Weights of a small image classifier: trained on photos of plants, animals and fungi (iNaturalist).
Rows from block 4 of a small image classifier, named by matrix and row number. Rows with one number belong to one channel. Each number is 500 + 25 x the weight over its row's rms, rounded and kept within 0 to 999. All counts start at 0. Numbers have three digits each.
After each channel's rows are labels from the 100 images, of 14848, where the channel reaches its highest value: "responds to" is what is common among them. Only what is clearly more common there than usual is listed. The data: photos of plants, animals and fungi (iNaturalist). In brackets: how many of the 100.
# convs1: 3x3 conv (model.blocks.4.convs.1.weight, 48x48x3x3, each kernel summed), inputs 0-47
# convs2: expand pointwise conv (model.blocks.4.convs.2.weight, 192x48x1x1, transposed), outputs 0-95

convs1.23:451493474532536483524504502504527538486519466457497512493501531502521543513497510494475458468523510517476448502504518538456509507525530472498485
convs2.23:514521508480477491535487482531513533481500532535510521471519542487483497501480560517529486484489513469442502448459494502494498443531493525527504486496536489511487493483478525518552515556466478472520503484500473455484483487507479481477556468473468460518543492475516501543524474505516508463
responds to: phylum Arthropoda (68); class Insecta (67); order Lepidoptera (35)

convs1.22:485463484490507501501514501452525512492506520494435516486449480528523572540523472476489501505501490519496480531492498527498494530490491459507468
convs2.22:532482511488516526528463480507478554467565523513553527489527546499538530510489492466484479475523468467519494516491494476511451478484488484518524505491524439470489495497466513508516492509527522449480512519481473486496512515485462486518463490521472473485465526466509453534486493506472476496
responds to: order Lepidoptera (32)

convs1.21:498454516479483468511501498469517508513460518510465515490508532525512516475519497471534514503494492500488477486540551527580468539498501513499516
convs2.21:480515527501509473497519474526471552511468479472524508541504466530531508530519473519537463510497508558502528493445495542540481538511515487510555533481478494480518486494490502480470532467494503495483503471494521468485472469473514502495469504524503479499526476482548532527499526488521490475
responds to: phylum Arthropoda (92); class Insecta (91); order Coleoptera (57); family: Coccinellidae (52)

convs1.10:489468519481515471510499503476511508516482442483514446522493482522522435504504493498496443518493508515522499488522496527537472510525516556472488
convs2.10:486503495543468472489478488446479493456480487493508500541476484491482498565485487516489519460464512520531487517489512529485508504493519482473521531487502520485488480482501474510501488466502522467543503482549526499471507458470485495511536482527495492498544482507499528537510512519493528465
responds to: phylum Arthropoda (67); class Insecta (66)

convs1.38:513528542479504491469473461509482478508475440516484469510517514454502524519559502473498511500531495508462502485480504504515523504528482536453484
convs2.38:490486474542503520496519510481518505499530504475448464532472535552482509481482493480462504465492504572508515493513518487508469485463495494565546537522485481480532519498544494515523525513455472484511535485515517519519505461503501522474471487484543497506482468479479483528465499484498477531
responds to: order Lepidoptera (42)

convs1.35:489469536471484497486571499528528490454494487487492494518538483510466521497478458479501534543508468460506468485522519500519461495501504519514484
convs2.35:543518557466462508522540485451465464520496483529484466511472497467520457482507442502516527476462516511491504491511494536472499511501502521541508494498523469462490497503489500507492520512465508475545460568500477507539499532533501539511503503491489482490475462521506509478512582496483516530
responds to: order Piciformes (27); family: Picidae (27)

convs1.28:464483500455509496476436489525490539486479553497519492529488465468521516470516506497485492456524529484524498517502504486490508548474513462517487
convs2.28:484504486489491485479524491488529528494474496496465518522489522517495514511478484498516520502475517469493566519503503525565513527521512489518514456458478464496493524494489491507513509484472517529472510554496514470508489500472509546489454492505526506468509460518499512533504477501511489501
responds to: order Coleoptera (31); family: Coccinellidae (28)

convs1.27:474477474542480474509483532512518485516505537505470542475468534496500527471492502484480487484565523524491493490483524448516499472466541488511489
convs2.27:546477479504479494472479462524485514502547516514502489493530473541514463486455510509483482548534485464520468514518450480492477474479501472478463494507507509545471461508514512528493497486497509487468460514519476486489475486493518459488478481557503497521539518467477485500453435494483484437
responds to: class Aves (86); order Passeriformes (63)

convs1.8:541527470504505463525492493507512531522504502526433498557462510503521504452488487516509468487524496486477490499427492496482489509523501500483497
convs2.8:510566481523496466530454508514542473475469489516475523519477497476454502479507507496449536511485477467480509478509474489460540476545480500521521461512499501499483501492482500510503501520530475535502498501490559498501476492502518493545499519464519515476509515538472496505508483497565525498
responds to: family: Nymphalidae (27)

convs1.7:488470530491478489469511519497488531496477488506492464495532456466486474517481464535482560510532492467506478516431488531501526485512501486488484
convs2.7:507531513481549499521528486456547542522465480472527496478474487539510525546515508541486510466487529506491479500538463543549525539492479496511507474554491527466501474506478483528522549560509493548499539512499496502538494482472487504504540478481497460493527450475461521538534534531466472503
responds to: phylum Arthropoda (78); class Insecta (77); order Lepidoptera (46); family: Nymphalidae (28)

convs1.32:468541499500509461499505530511486530525472459510495466491486469520493494519439485504464520519523528536492509465479506429495519487486514526499506
convs2.32:459473497521492475508546501503453499461520489541544485486514504506479494525532494527496459556469477505474524482489433477527523490488503471483493500537521503514486557529457508520465509562495506518498447489481516515501493477503558483461471513490468492507503491565489501515495469477512474467
responds to: class Aves (83); order Charadriiformes (29)

convs1.47:546507485477514503483467482488495516491473500510512469513491489512510494524554464466505461535476507501459460489480483510476549465528540481521466
convs2.47:478523490490481466510480510463510457473522490509531489477508524528546496447482484457453484501486479514492485477523495497477482526486462473502489487508534453533503508537466440503539505464518436479506492456461511495534499499481516462475507479459482472496460523468473493491521505479490471494
responds to: phylum Arthropoda (73); class Insecta (72); order Lepidoptera (41); family: Nymphalidae (32)

convs1.24:465501488521527522494514472493480472452460517492549495501501537534514523470508530466541463464526500510452503508525508483505544505497472498521497
convs2.24:476523525470497487503480502514488526459460494470467530556491511540501556504500503527484515481465505467529522518584464508514477449495449488515533527509515503501517510490512491527477499471482474508464513487509515510460494503470495506518496474507527530520494486482524472488506537487499479496
responds to: class Insecta (73); phylum Arthropoda (73); order Lepidoptera (39); family: Nymphalidae (27)

convs1.40:449505467463512494494513461529481496447517568540485509503497545502480479459479473498491506507533497497488504513490481471485497497537532503478521
convs2.40:536486526511454478518491470518510542537528535465450510499536479528534507454503525513492499485474469464472545514484509509525505526514542467521489487443519465531518473502489559459487486509504484516478506497519473498466502489540495493503494488519540540529431543524524509509511502482486523510
responds to: order Passeriformes (51)

convs1.44:462475496527508475522453461489512528495546504495504473507519496551517497475497486502490487443484557479513499501530498542484482505499491450525498
convs2.44:523501520501482508531492506479474495467489481474540487465501486515498487509499531449489508508479484524467528485499477477494516459492503466500538508456524491478464488459497490497462492549549484500507486547502478544482476459524511531489521496507514479508469451541513498537476523484528486523
responds to: order Piciformes (28); family: Picidae (28)

convs1.2:497503453505466518518520505487460501482518460461496475456491541530510506476499506479459526466530510502500490556497515524529485467526494473510535
convs2.2:506570521519494478498493446525521527467509487483458552470515502514519472518467488492510525515486495473492493501487462539522462490466500491528493505485498452503487453508522528504483487500521472503517498492459471524470462475485484510510534500464502501528493493491553474509497477465460451497
responds to: phylum Arthropoda (71); class Insecta (69); order Lepidoptera (38)

convs1.18:504477514466514510507501504485507546547506477461511519500495491492523521506508517455540461479523531567504494498519542528498493492550504476498535
convs2.18:533517498511522480494455495496490474462482505460504520509521491515491481537498497496523448527490463483452532450472520518489483481497492488458509526504460494520523451498506517467490470493469493471468502523518492453492464520501518521486527559497441487475505509479493494513498510441483543460
responds to: class Insecta (67); phylum Arthropoda (67); order Lepidoptera (35)

convs1.20:510442460544455483493524468495537528451502460536523476510511516515518504480513488486488470481519492500506490529516481481468458504486485508532479
convs2.20:504455485534512558499474477512502508467521487510504527447478476527536529479486519499510499490526476513536474501494524508538470506467550472521475505466480549447480494497501464470486510493481495483514520460516512543482473490456478469493475455505529486489481490465459478523546507497478482546
responds to: class Insecta (63); phylum Arthropoda (63)

convs1.36:461504527521547533536483508478494532504508490482481505536498518525478480554518481499494460474440510458477547514472505504506512500501524503520482
convs2.36:495503477451429511575472506471528500494469545495521515479535511463524478473484499446497518461512480448488465496475530482477533464529518492479464485479490507494497494490495487482537515467492529489504526469489472484524526492479496468527508493537480504518520489518515503555512488509514519580
responds to: phylum Arthropoda (86); class Insecta (85); order Lepidoptera (71); family: Nymphalidae (58)