config.toml
model = "image classifier"
dataset = "photos of plants, animals and fungi (iNaturalist)"
train_examples = 77898
image_size = 48
crop_scale_min = 0.5
horizontal_flip = true
translate = 0.06
rotation_deg = 5
color_jitter = 0.1
targets = ["family", "species"]
num_classes = [181, 646]
arch = "resnet_bottleneck"
norm = "batchnorm"
activation = "relu"
depths = [2, 3, 4, 2]
kernel_size = 3
stem = "deep"
avg_pool_shortcut = false
dropout = 0.05
widths = [128, 192, 288, 432]
label_smoothing = 0.05
loss = "cross_entropy"
init = "kaiming_normal"
residual_init = "none"
optimizer = "muon"
muon_scale = "spectral"
lr = 0.011
momentum = 0.9
nesterov = true
orthogonalizer = "polar_express"
adamw_lr_other_params = 0.0023
grad_clip = 3.0
steps = 24400
batch_size = 256
epochs = 80.2
lr_schedule = "cosine"
final_lr_fraction = 0.05
warmup_steps = 1220
weight_decay = 0.01
adamw_weight_decay_other_params = 0.01
Rows from block 2, named by matrix and row number. Each number is 500 + 40 x the weight over the matrix's rms, rounded and kept within 0 to 999. All counts start at 0. Numbers have three digits each.
# convs1: 3x3 conv, stride 2 (model.blocks.2.convs.1.weight, 48x48x3x3), inputs 24-31, a 3x3 kernel for each
convs1.13:542592544577485576544646585515538511472478473421492442486520527455469492500518515490517498509511522453438485590573559526557557547553559500491469487470484485451423479473512553475505589595582496477469528514572546579536
convs1.14:523494501489477494504483435471439492490512520546515559514509510509500475473481493502501475450447465473540516451496551482438530532495480492548576460421575538535587502550550524450599507549607552579577479475588472521552
convs1.15:547539485533585466550511485505474471570531502505514466508512524488507472463418465554604583552400550570538532505553520533524488531498500462458520533512564526540515477480451499432497502486507479485548499462531452509498
convs1.16:487480509491528479564504525495462450475425434489472485470480459539473542543565494497535544530529516516532481499505487520463530489557559470473459471501482524510463481504524516476469556546546529518498518502484525505551
convs1.17:537523518525462547455478522539472460522441503500502506526496485511506462508509487536520546477525447464460454510536480514490510498505530494406429461492447458455487488506504486487510530472502492444509516494542527551539
convs1.18:476457467454472475503520535494524492506513526469497468482483499499470504527499475454480513485493510497481472572587536591484566576588575455479544456488473432450469573542509554553511511525504438438431421467411442458464
convs1.19:514541490538454512513534523456505447465481441493494467492481526448500459478525506506497515538505546489511494487456472457465477483457488431564543507453513480493479573608603576516620515587593538546558555440547523561552
convs1.20:496523511520519448491443487522519516504562509518549553508540576471536568482542542500510515524477535512544542496520507447517512456441419561538484513490477450462507564535562556544570516574562477464446430429433458407448
convs1.21:510502493481514480512483436502479486488490436436425421516521484507475484531505503505484505501494524541532514553568512591477550533550519448469513523504548469525509521543535541501524541517518497505505505481522548530492
convs1.22:455461438454504472455432496546512487517512576488545535480499533485503509490518492537547528505454567536557593477446413478508476542502504422461517415503484434447437444442426465442414498455460548524514515524500497520476
convs1.23:482548563509524539515532535518544515534543553558521503539544516478534511423477476493447424463508443489480455496516504533508558554542564469527473511507502539497467479483490484546461464460437505518514512517521464503504
convs1.24:510524523525481484499489463496522466536516482466461407552563543563553589555615592547545510548491531532547529531543533564502557529550525522497472532507489486494505454464490502499507475488496473488523496547513496558550
convs1.25:508541532493508568491495517510541553570527531559539551537499456499496492521522504446445433443500439462461442452484474424517447455428437550545525506526468481500457524504501497517521470445444573573573540519560532533525
convs1.26:539526515502491506480476507506465509497497503486523580472494475468513428495464433476466462459523444461431450513467512465496518488522487462474514503460481485469473489487524508487537477527522510498497466530484487485494
convs1.27:524544545536463538449501498467526530531583572534547533548503523533530538543548519468467480440458419420432432482470463508539521468469455453471408447523390476465426439452471460505473487469535496459438469505467456453440
convs1.28:561575550571477519530471436526443446465427442402460482490487512421467490480459486458452430461496459428473503550589562570488530518542531485514501482441493462439497506499490548560577528545514514576530513528480466493485
convs1.29:513571525540509556531547571501534555470510575381492547510527519500522544535502492522527492545563497467420473504517513531533494499496479484546479498506518485470498458479511469565465465480493477513455545468457514470466
convs1.30:497468467463518478497496480589521438471475463453435494381451490440500492450463461511482460533450549522517527493531543491430470427439477470490546470480511518508536509488481526487496531514456519534516480510503469498516
convs1.31:480505530448482542524549566500493480517467562548543584485519518535526526544540483490491487477505465458462504473511539500447544502537544507553537575477571571519520522533527522504541537560597472411425465400379452372401
convs1.32:501488527473519563523558588572558548517466462477468510529548555547498560514567561540527473496500484510490484503504476486500492501445450508514495490492559513510506530552588555506617550566567488464448505498463493492532
convs1.33:475479492528498505500500525481476461510464482516510472467516532494526492564574527534575566588398566528553542445415425433447392442452458446470474469497494517527559467484471483523465468438417459462450510489505518524521
convs1.34:523480513536492486511524517527546517491524468500483473465528494475505543473527527488528521505483570599573561519566569559457654572641637472491486476521496521476468540571528540512550571562566499467474455485476482446459
convs1.35:484546557554464580513572607509476454509477484541479451533512494511532556434519553476466490430487442502448482519520493465504506489472489481479457453509468500477477455483418479488465533509476447455469487513492463508502
convs1.36:512546517536527493530519516504519486488519415418462445465439435391475397455405435498497454466501444481487484522539432534470512555537509519467485513498498530529488437472492458483455463476488484441495493485454459481453
convs1.37:463427400445468408472484484500459481489463429446427477532488521507494502525513532477453504432507458433502478530485483501495446530515447451473465442472489477464487480479476443513500452468449463406451444465444470498508
convs1.38:468449483468376496571594554455392433454428511538548564513509514493516516498527491476497442503553483513510510472542518501491493497443480508488461496553533475500472533529490451503490475513506517533513506507459531469474
convs1.39:478465495506470486510519485516537531534522496534507459483489484454472520480504489492478450544535493500496499508459495491482460534495460442435450408508421416438396473496522460504550555550537488486489497482447463477481
convs1.40:487519504489500442482443433509546504542528535565552514484469506491510509509541558552507525529442511505519499494493488532486430482492510473485468463492412515490461527523539521521569492515492491453469446482417433421423
convs1.41:519447469479491478441473474442422432462523524452462498497527508531488521533512536481417434463480430483437506492448470461473439497484520462480476427486466458452460518525519580526608578622534506568560573522546548569560
convs1.42:475474507503511568498570587538501516562508527540532552488455452477470476494524445520481512504546473498433418448429450475477502489531527581565619528473626496537566485476471502484497529480479485478479472528505492488508
convs1.43:502514500530526543488531546495514452484494444465460477449508530489456550566560566483444486464513462514461501479465497488530498485482477489563599510516527510518542443474479498515480506500489536512540487499523486504526
convs1.44:484483463517546503504508487553520532592505549543493515444501554468499532467519548501504459505535466444435421487556517476476527517542528437450474451459500448468524511517497516527510524487447433427438459428408484412446
convs1.45:531518507487530482488475493478532530522559498572557549497515492486518511496488499511519532499425538494477481506539531543465554511571552491535552523481595560544524498493517503509494520535470550547536536495566513513526
convs1.46:469486505513497477545542493530560554552554578521562520458475530507526496462508514529480487538526540498525522502589583480506514483481490455441467508532439482501492497499501526486526529518497532549579562568590498598610