A small image classifier, trained from scratch.
Training: muon at rate 0.011, 24400 steps, batches of 256, held-out accuracy 41%.
Rows from block 8 of a small image classifier, named by matrix and row number. Rows with one number belong to one channel. Each number is 128 + 24 x the weight over its row's rms, rounded and kept within 0 to 255. All counts start at 0. After the name is the row's rms in percent of the matrix's.
After each channel's rows are labels from the 100 images, of 14848, where the channel reaches its highest value: "strongest on" is what is common among them. Only what is clearly more common there than usual is listed. The data: photos of plants, animals and fungi (iNaturalist). In brackets: how many of the 100.
# convs1: 3x3 conv (model.blocks.8.convs.1.weight, 72x72x3x3, each kernel summed), inputs 0-71
# convs2: expand pointwise conv (model.blocks.8.convs.2.weight, 288x72x1x1, transposed), outputs 0-71

convs1.33 087 [187 125  96 109 146 123 122 178 131 204  70 117 139 154 142  96 174 138 174 139 139 114 126 118 126 121 110 104  87 107 133 133 126 101 146  88 105 148 163 119 139 141 122 141 132  84 128 119 145 124 142 129 116 108 135 126  91 130 116  77 138 122 147 140 123 108 110 135 115 132 113 132]
convs2.33 101 [106 114 152 167 135 106 118 111 120 109 121 177 206 121  99  84 157 135  95 107 162 133 106 156 128 117 150 136  93 130 132 150 152 102 146 153 118 171 128  92 148 127 100  87 118 113 159 129 167 100 154 126 149 147 124 125 120 160 129 148 147 118 140 108 164 119 142 112 150 127 114 168]
strongest on: phylum Chordata (96); class Aves (93); order Passeriformes (55)

convs1.12 120 [130 133 112  88 107 133 131 152 117 136 135 159 139 104 108  85 115  65 105 106 124 142 150 161 143 174 144 133  93 126 152 126 142 127 126 136 121 149  78 139  75 141  87 130 161 113 156 118 153 166 145 111 164 116 111 129 104 178 128 132 152 128 140 121 103  95 169 104 124 110 125 138]
convs2.12 109 [127 121 167 162 124 110 121 102 128 161 133 149 176 105 107 163 134 134 143 173 152 118 133 153 124 117 104 119 145 133 137 105 138 129 104 132 102  98 132 138 100 149 131 152 128 152 163 143 133 122 132 123 131 163 149 131 168 161 116 103 163 119 137 141 118 142 103 109 139 112  95 115]
strongest on: phylum Chordata (92); class Aves (84)

convs1.46 070 [153 103 143 135 122 126 114  95 132 164  61 101 125 126  86 126 149 110 126 117  83 100 136 138  95 123 101 133 168 111 124 144 125 100 158 101 156 139 145 127 147 164 129 134 119 140 134 169 113 109 141 123  88 140 104 151 120 109 121 151 119 151 118 105 124 122 144 100  92 190 135 181]
convs2.46 093 [165  95 139 101 158 157 143 129 130 100 157 162 111 104 152 173 179 121  90 116 145  85 138 129 160 151 119 110 147 138 148 146 156  80 132 161 108  87 114 102 149 158 110  97 134 159 109 160 124  98 124 151 141  90 151 117 148  95 159 128 106 152 127 101 144 119  96 129 145 114 139 135]
strongest on: class Aves (84); order Passeriformes (83); family: Parulidae (26)

convs1.31 108 [ 94  67 151  83 154 128 117 133 138 130 145 122 112 136 147 129 149 118 137 151 101 120 162 143 116 165 118 121 165 133 130 147 121 140 160 145 137  88 117 125 109 117 175 126 105  69 150 133 176 113 141  93 125 139 169 133  79 115 155  97 147 148 164 133 133 148 157 118 140 124 143 157]
convs2.31 097 [122 141 106  85  85 126 157 109 173 119 148 126 132 125 110  87 112 118 128 151 135 126  93 116 127 100 128 138 125 115 137 113 103 115 140 146 146 106 116 136 180 129  98  95  95 113 137 111 112 136 126 142  97 147 129  98 133 129 140 131 140 159 116 121 114 135 121 126 123 112 149  65]
strongest on: order Passeriformes (64)

convs1.38 105 [166 155 127 160 105 143 125 113 174 131  93 125 137 108 109 111  92 155 143 121 154  93 121 125 100 133 165 136 104 109  99  67 107 114 140 121  91 134 132 111 122 151 143 111 138 140 136 116 174 162 109  87 107 128 102  96 133 102 140 136 124 138  98 100 102 187 121 105 159 118 137 154]
convs2.38 099 [181 171 121 163 101 125 134  96 143  93 166  70 156 163 119 138 137 126 105 146 122 169 107 113 136 140 160  79 146  74 117  99 181 109 161 142 144  92 100 165 145 134 141 117  86 146 111 120 107 128 138 109 111 130 158 111 114 126 139 158 104  99 128 146 132 142 111 177 103 106 160 127]
strongest on: phylum Chordata (94); class Aves (92); order Anseriformes (50); family: Anatidae (50)

convs1.26 122 [163 103 123 109 186 101  89 109 137 130 122  63 150 132 108 100 121 158 179 135 143 114 140 129 132 162 138 176 121 150 137 109 152 118 136 134 146 146 170 150  71 116  90 150 127  88 123 149 109 132 140 104 138 126 126 146 132 111 142 138  98 142 100 151 128 101 147 139 113 137 123 167]
convs2.26 106 [106 134 151  99 150 159 130  98 167 137 151 127 160  49 128 128 159 138 115 109 104 187  97  87  93 105 118 148 140 143 133 126 137 103 129 175 142 133 106 115 190 169  90 110 137 123 130 135  89 132 167 139 111  96 167 167 119 124 137 174 116 115 143  95 111 138  74 172 113 106 138 146]
strongest on: phylum Chordata (96); class Aves (93); order Anseriformes (28); family: Anatidae (28)

convs1.28 108 [115 106 122 161 140 168  74 122 175 106 115 116 100 128 151 130 173 110 104 123 109 134  92  89 164 107 124 107 114 130 123 113 136 138 135 101 154 119 104 135 109 119 116 170 137 152 181 127 166 116 184 130 134 110 108 140  85 144 134 141 124 145 112 127 116 173 119  81 111 107 140 124]
convs2.28 097 [104 152 166 156 157 105 149 130 118 137 123 161 128 162 127 168 118 116  95 102 100 130 129 155 188 126 146 149  89 141  83 120 124 145 155 134  98  85 119 163 103 134 106 124 125  91 135 146 126 100 122 146 148 124 178 100 105  96 140 149  71 105 137 121 115 105 144 123 112 132 110 134]
strongest on: phylum Chordata (98); class Aves (95); order Anseriformes (26); family: Anatidae (26)

convs1.52 097 [ 99 107 131 163 163 118 145 117 128 161 126 144 136 125 132 157 157 116 118 156 153 142 169 132 100 155 130 147 130 140  89 122 135 114 104 118 158 100 123 168  92 155 107 133 147  83 148 124  79 109 115  99 123 165 129 149 137 113 116  67  89 166 131 144 124  98 100 143 175 133 133 117]
convs2.52 105 [109 118  92  93 133 130 128  93  90 130 140 146 165 106 125 134 170 132 111 101 122  93  93 121 136 129 102  79 124 112 146 155 115 107 143 114 125 144  97 101  75 150 124 114 146 149 113 170 104 107  78 161 116 111 143 135 178 104 112 130 125 169 129 167 100 136 117 120 140 104 175 119]
strongest on: order Passeriformes (57)

convs1.29 051 [127 111 119  91 169 128 174 107 153  70 126 134 148 128 134  76 149  95 138  94 158 147 147 152  95 100 124  97 123 125 145 149 106 101 102 121 106 138 121  89 115 113 111 150 121  71 152 153 121 131 129 115 121 151  99 108 105 156 159 112 132 116 130 149 105 167 105 134  98 121 155 106]
convs2.29 097 [118 143 147 135 142 159 112 184 108  98 189 144 141 115 112 145  94 185 122 113  82 155  97 150 132 130 101 133 154 119 145 173 129  76 126  91 114 134 101 124 133 151 100 125 150 129 130 128  90  93 181 149 165  94 127 128 112 109 102 162 148 148 126 157 140 130 121 155 129  89  87 154]
strongest on: order Lepidoptera (50); family: Lycaenidae (26)