From a checkpoint of a small image classifier: 1.54M parameters.
Rows from block 7, named by matrix and row number. Each number is 128 + 24 x the weight over its row's rms, rounded and kept within 0 to 255. All counts start at 0. Numbers have three digits each.
# convs0: reduce pointwise conv (model.blocks.7.convs.0.weight, 72x288x1x1), inputs 160-191
convs0.0:116086141150106153139112113171138163158150092136175158111142088115101083140107140186106119113123
convs0.1:124101168138131121107116131116120125123166108094118099135153103112137125110146092152147116103166
convs0.2:074141155117094178149126131076107189138160154126112152107105076125127119102151102145100138146049
convs0.3:089132083114103119178154123119131155110107138156159105133163103117170164191126155094093094089111
convs0.4:106154140099103099131113136131140135142157138139102112127089167110144121116131107138077106147160
convs0.5:118160171199109116122119165123146086124138148122071123130180161142151131132162117118119109150157
convs0.6:125126118114134098124081128166097122154084103165134121121134119124133102119092142126110111114101
convs0.7:166097153124131075171135088153136175095089137140171152179116137135114166162161167121111131125115
convs0.8:096197146116136152110176158112152101119144125128139110111105141134124129121123131111112148123148
convs0.9:124168137102137086128136139108088135145159107147112094114126091114132146144145107163121149122133
convs0.10:152154155135129171127116156130116088097148124128117125096136059158112146082111106129131112116149
convs0.11:115147152140168099115117113167116129140139120094139131098091147146125153159133086109109125077144
convs0.12:140087128121117100077149091095122154094158146118135140167146118128134146164161115107075100082127
convs0.13:095153139120124125114105143152143114134099082130134121139126116183097120101146152138186101136111
convs0.14:164169119143147104127090106145117144121175134097109107146118126135137120192150143103146157137113
convs0.15:117129169146151143111090118110124190133117110116159104155092137159131130108149111165108155141090
convs0.16:132116069100113113119124126127088197109092135106126099132101121108156123112155154099142110150131
convs0.17:155137097154150133133105117128132166096134189119112136149138061070172120114127136134120103125119
convs0.18:173111102109149148113134109175130153108083145141075166112133134144094141146096144116110128101153
convs0.19:118143152147155135137133100087100109153144146114118100107105138140145091167121140106090128099098
convs0.20:092099076090101105136131138099091146139162137136145123139126114096129154120126160160140127117123
convs0.21:091170137107143104151096147118085102053082136105185114173166101138092127125135130110154126102154
convs0.22:146157163105111118136138106102082101101110120133144149115114158128119108094157123138118093154115
convs0.23:135128135112099134173122089081098111124180149126127127115110157088171122116102102118118143131127
convs0.24:110118135209146128139145141120131127118107183097121104156148147122137111143138140144093163127128
convs0.25:088100097104154140168104148092137093118131092097109137135162139123098118160123120107147104142133
convs0.26:120152115078144123107102145134108154167120132120127120160148126115122145121117107098098122135100
convs0.27:110172094146168135165109105148142094123114115147103137097141079094100099127168124110150111100109
convs0.28:118107123158139099146140104127108160125151110163121123155097124138140172132137108158111125137124
convs0.29:124147138141136137126103163157134135121107143146116112129095117095092128156112097122146140138136
convs0.30:150155164104159105142096094096211123122105094147134193135152066123135133162172098128232101100163
convs0.31:112124166177118152154168142104084093136153086119139178131081127143113143109121156126145108108123
convs0.32:137128167094161121149132087053107116145152125114126152097139127137114152112104111125151152135108
convs0.33:148140111103140141135133124153159127127133098163106140109085122069139127123106163134155145141121
convs0.34:092130130109131142094143166168111117141084121088179130130140120143107107100108133153132152100115
convs0.35:150078137184148158125138150157149099124113142084161138131140137115132123136121103161114133114123
convs0.36:136111119116110108146071118104113138109139155148142166100105109136108186138111146096120133118134
convs0.37:175118150098128121140162140138096106129144123102148126092125080099137102091117121107118113172123
convs0.38:118147125174107129104129141113172147125150130098129140163111155104127134124107125088120110129118
convs0.39:141121085121160099110113114134175126119133150123137126145115148121120112105104158138165117170109
convs0.40:111098117119099159102100150142180143118119128117113094070168117108173086105117129080118114136132
convs0.41:101111111150134143093155166114119143128096140121165157081141129132106146127119096103158068120153
convs0.42:129111101076123158095151095116118140117123134171142119116134103087174119137115095162130121138130
convs0.43:131092109144126115115070095144157159132151118150096102104070134100102114178106109101132158126140
convs0.44:107165145184111151130111106118116129133107142145130138123137104104136127107141149121111161148109
convs0.45:175098099166135108152082155117180149104151150091110132120137130134141146120165139098131132149167
convs0.46:083166133140166137132120149107122132134176082096143113097110107129089111162118152149117118165143
convs0.47:122138149128174140142099148103163112123094132162155151120090098125112117162163154143091123088133
convs0.48:130125134111164126127129145126137117122107155121109135128143118169134131135114094085101131118148
convs0.49:127132127104091144141107100133114147121141137079148108144108108137176115083161128123120112160195
convs0.50:161126145119140134139102121126121134115114137115096151133101133091122103096155147142146110124131
convs0.51:139132157151167128115110146106142125141144147149143149165117099093100097109111105102149141107138
convs0.52:144138131139147134117134125125134151108113194130110124115122113119105142109127164121139136112136
convs0.53:144097090127125146117110096142126118134130140152173144112133167162132171151127114130109119158103
convs0.54:160163155132074131136123136100154101082109116116094140154148103151076143139135131167119115122167
convs0.55:104149098123100121115188141094123146130115085106092121158134139096117107092140086070110106160110
convs0.56:121100195120113201161140123132111126126124139143088141086117105134126110129148123096109150149162
convs0.57:114150085143093110132085142156136156131127113130159096171141140141059134129126111124130125139099
convs0.58:127131116125152141144109144086138086110139150114133156072152110094158104132125135117154155111127
convs0.59:131120179088147159130104115131165121128141123146115106098170137089141139173127127098103125119161
convs0.60:110161173116192153129110137169141139152126132107133145146091152123107087141183152098122120154080
convs0.61:125116139148138150142184126159135099133166044097120133112125200120142116096081119106152113148160
convs0.62:097074118146102146143147120105144130161099163124146175159088179198162139106134109125087157085090
convs0.63:131102173139143162150150118099102154098140141181094139167127125133129117110134177114125138188112
convs0.64:124158114150126155112137165165163113154132111131130104129132138082123137127116128116124136116115
convs0.65:166138133131129099185169148081074108083124125118111135150117136132122125155093101139125140143108
convs0.66:103150123185145137140138138097144129122117161132069111176129145102078075158107118151144142086104
convs0.67:082147123145127105160157135100147131110153073134140082140127141119143113086114118158111144166107
convs0.68:128120132115099196105171103109168133100134122086128104127127148131173195147107114100116066146153
convs0.69:105126122090148159114096081109127125112131150106083172107113088142147145098090127102166104195136
convs0.70:104106166119082109153111114111101105129147120127126133151146167171114128159102105166137127110146
convs0.71:113190119094141129136102128129142131113114143172125090121136116172119077147093105139184135131091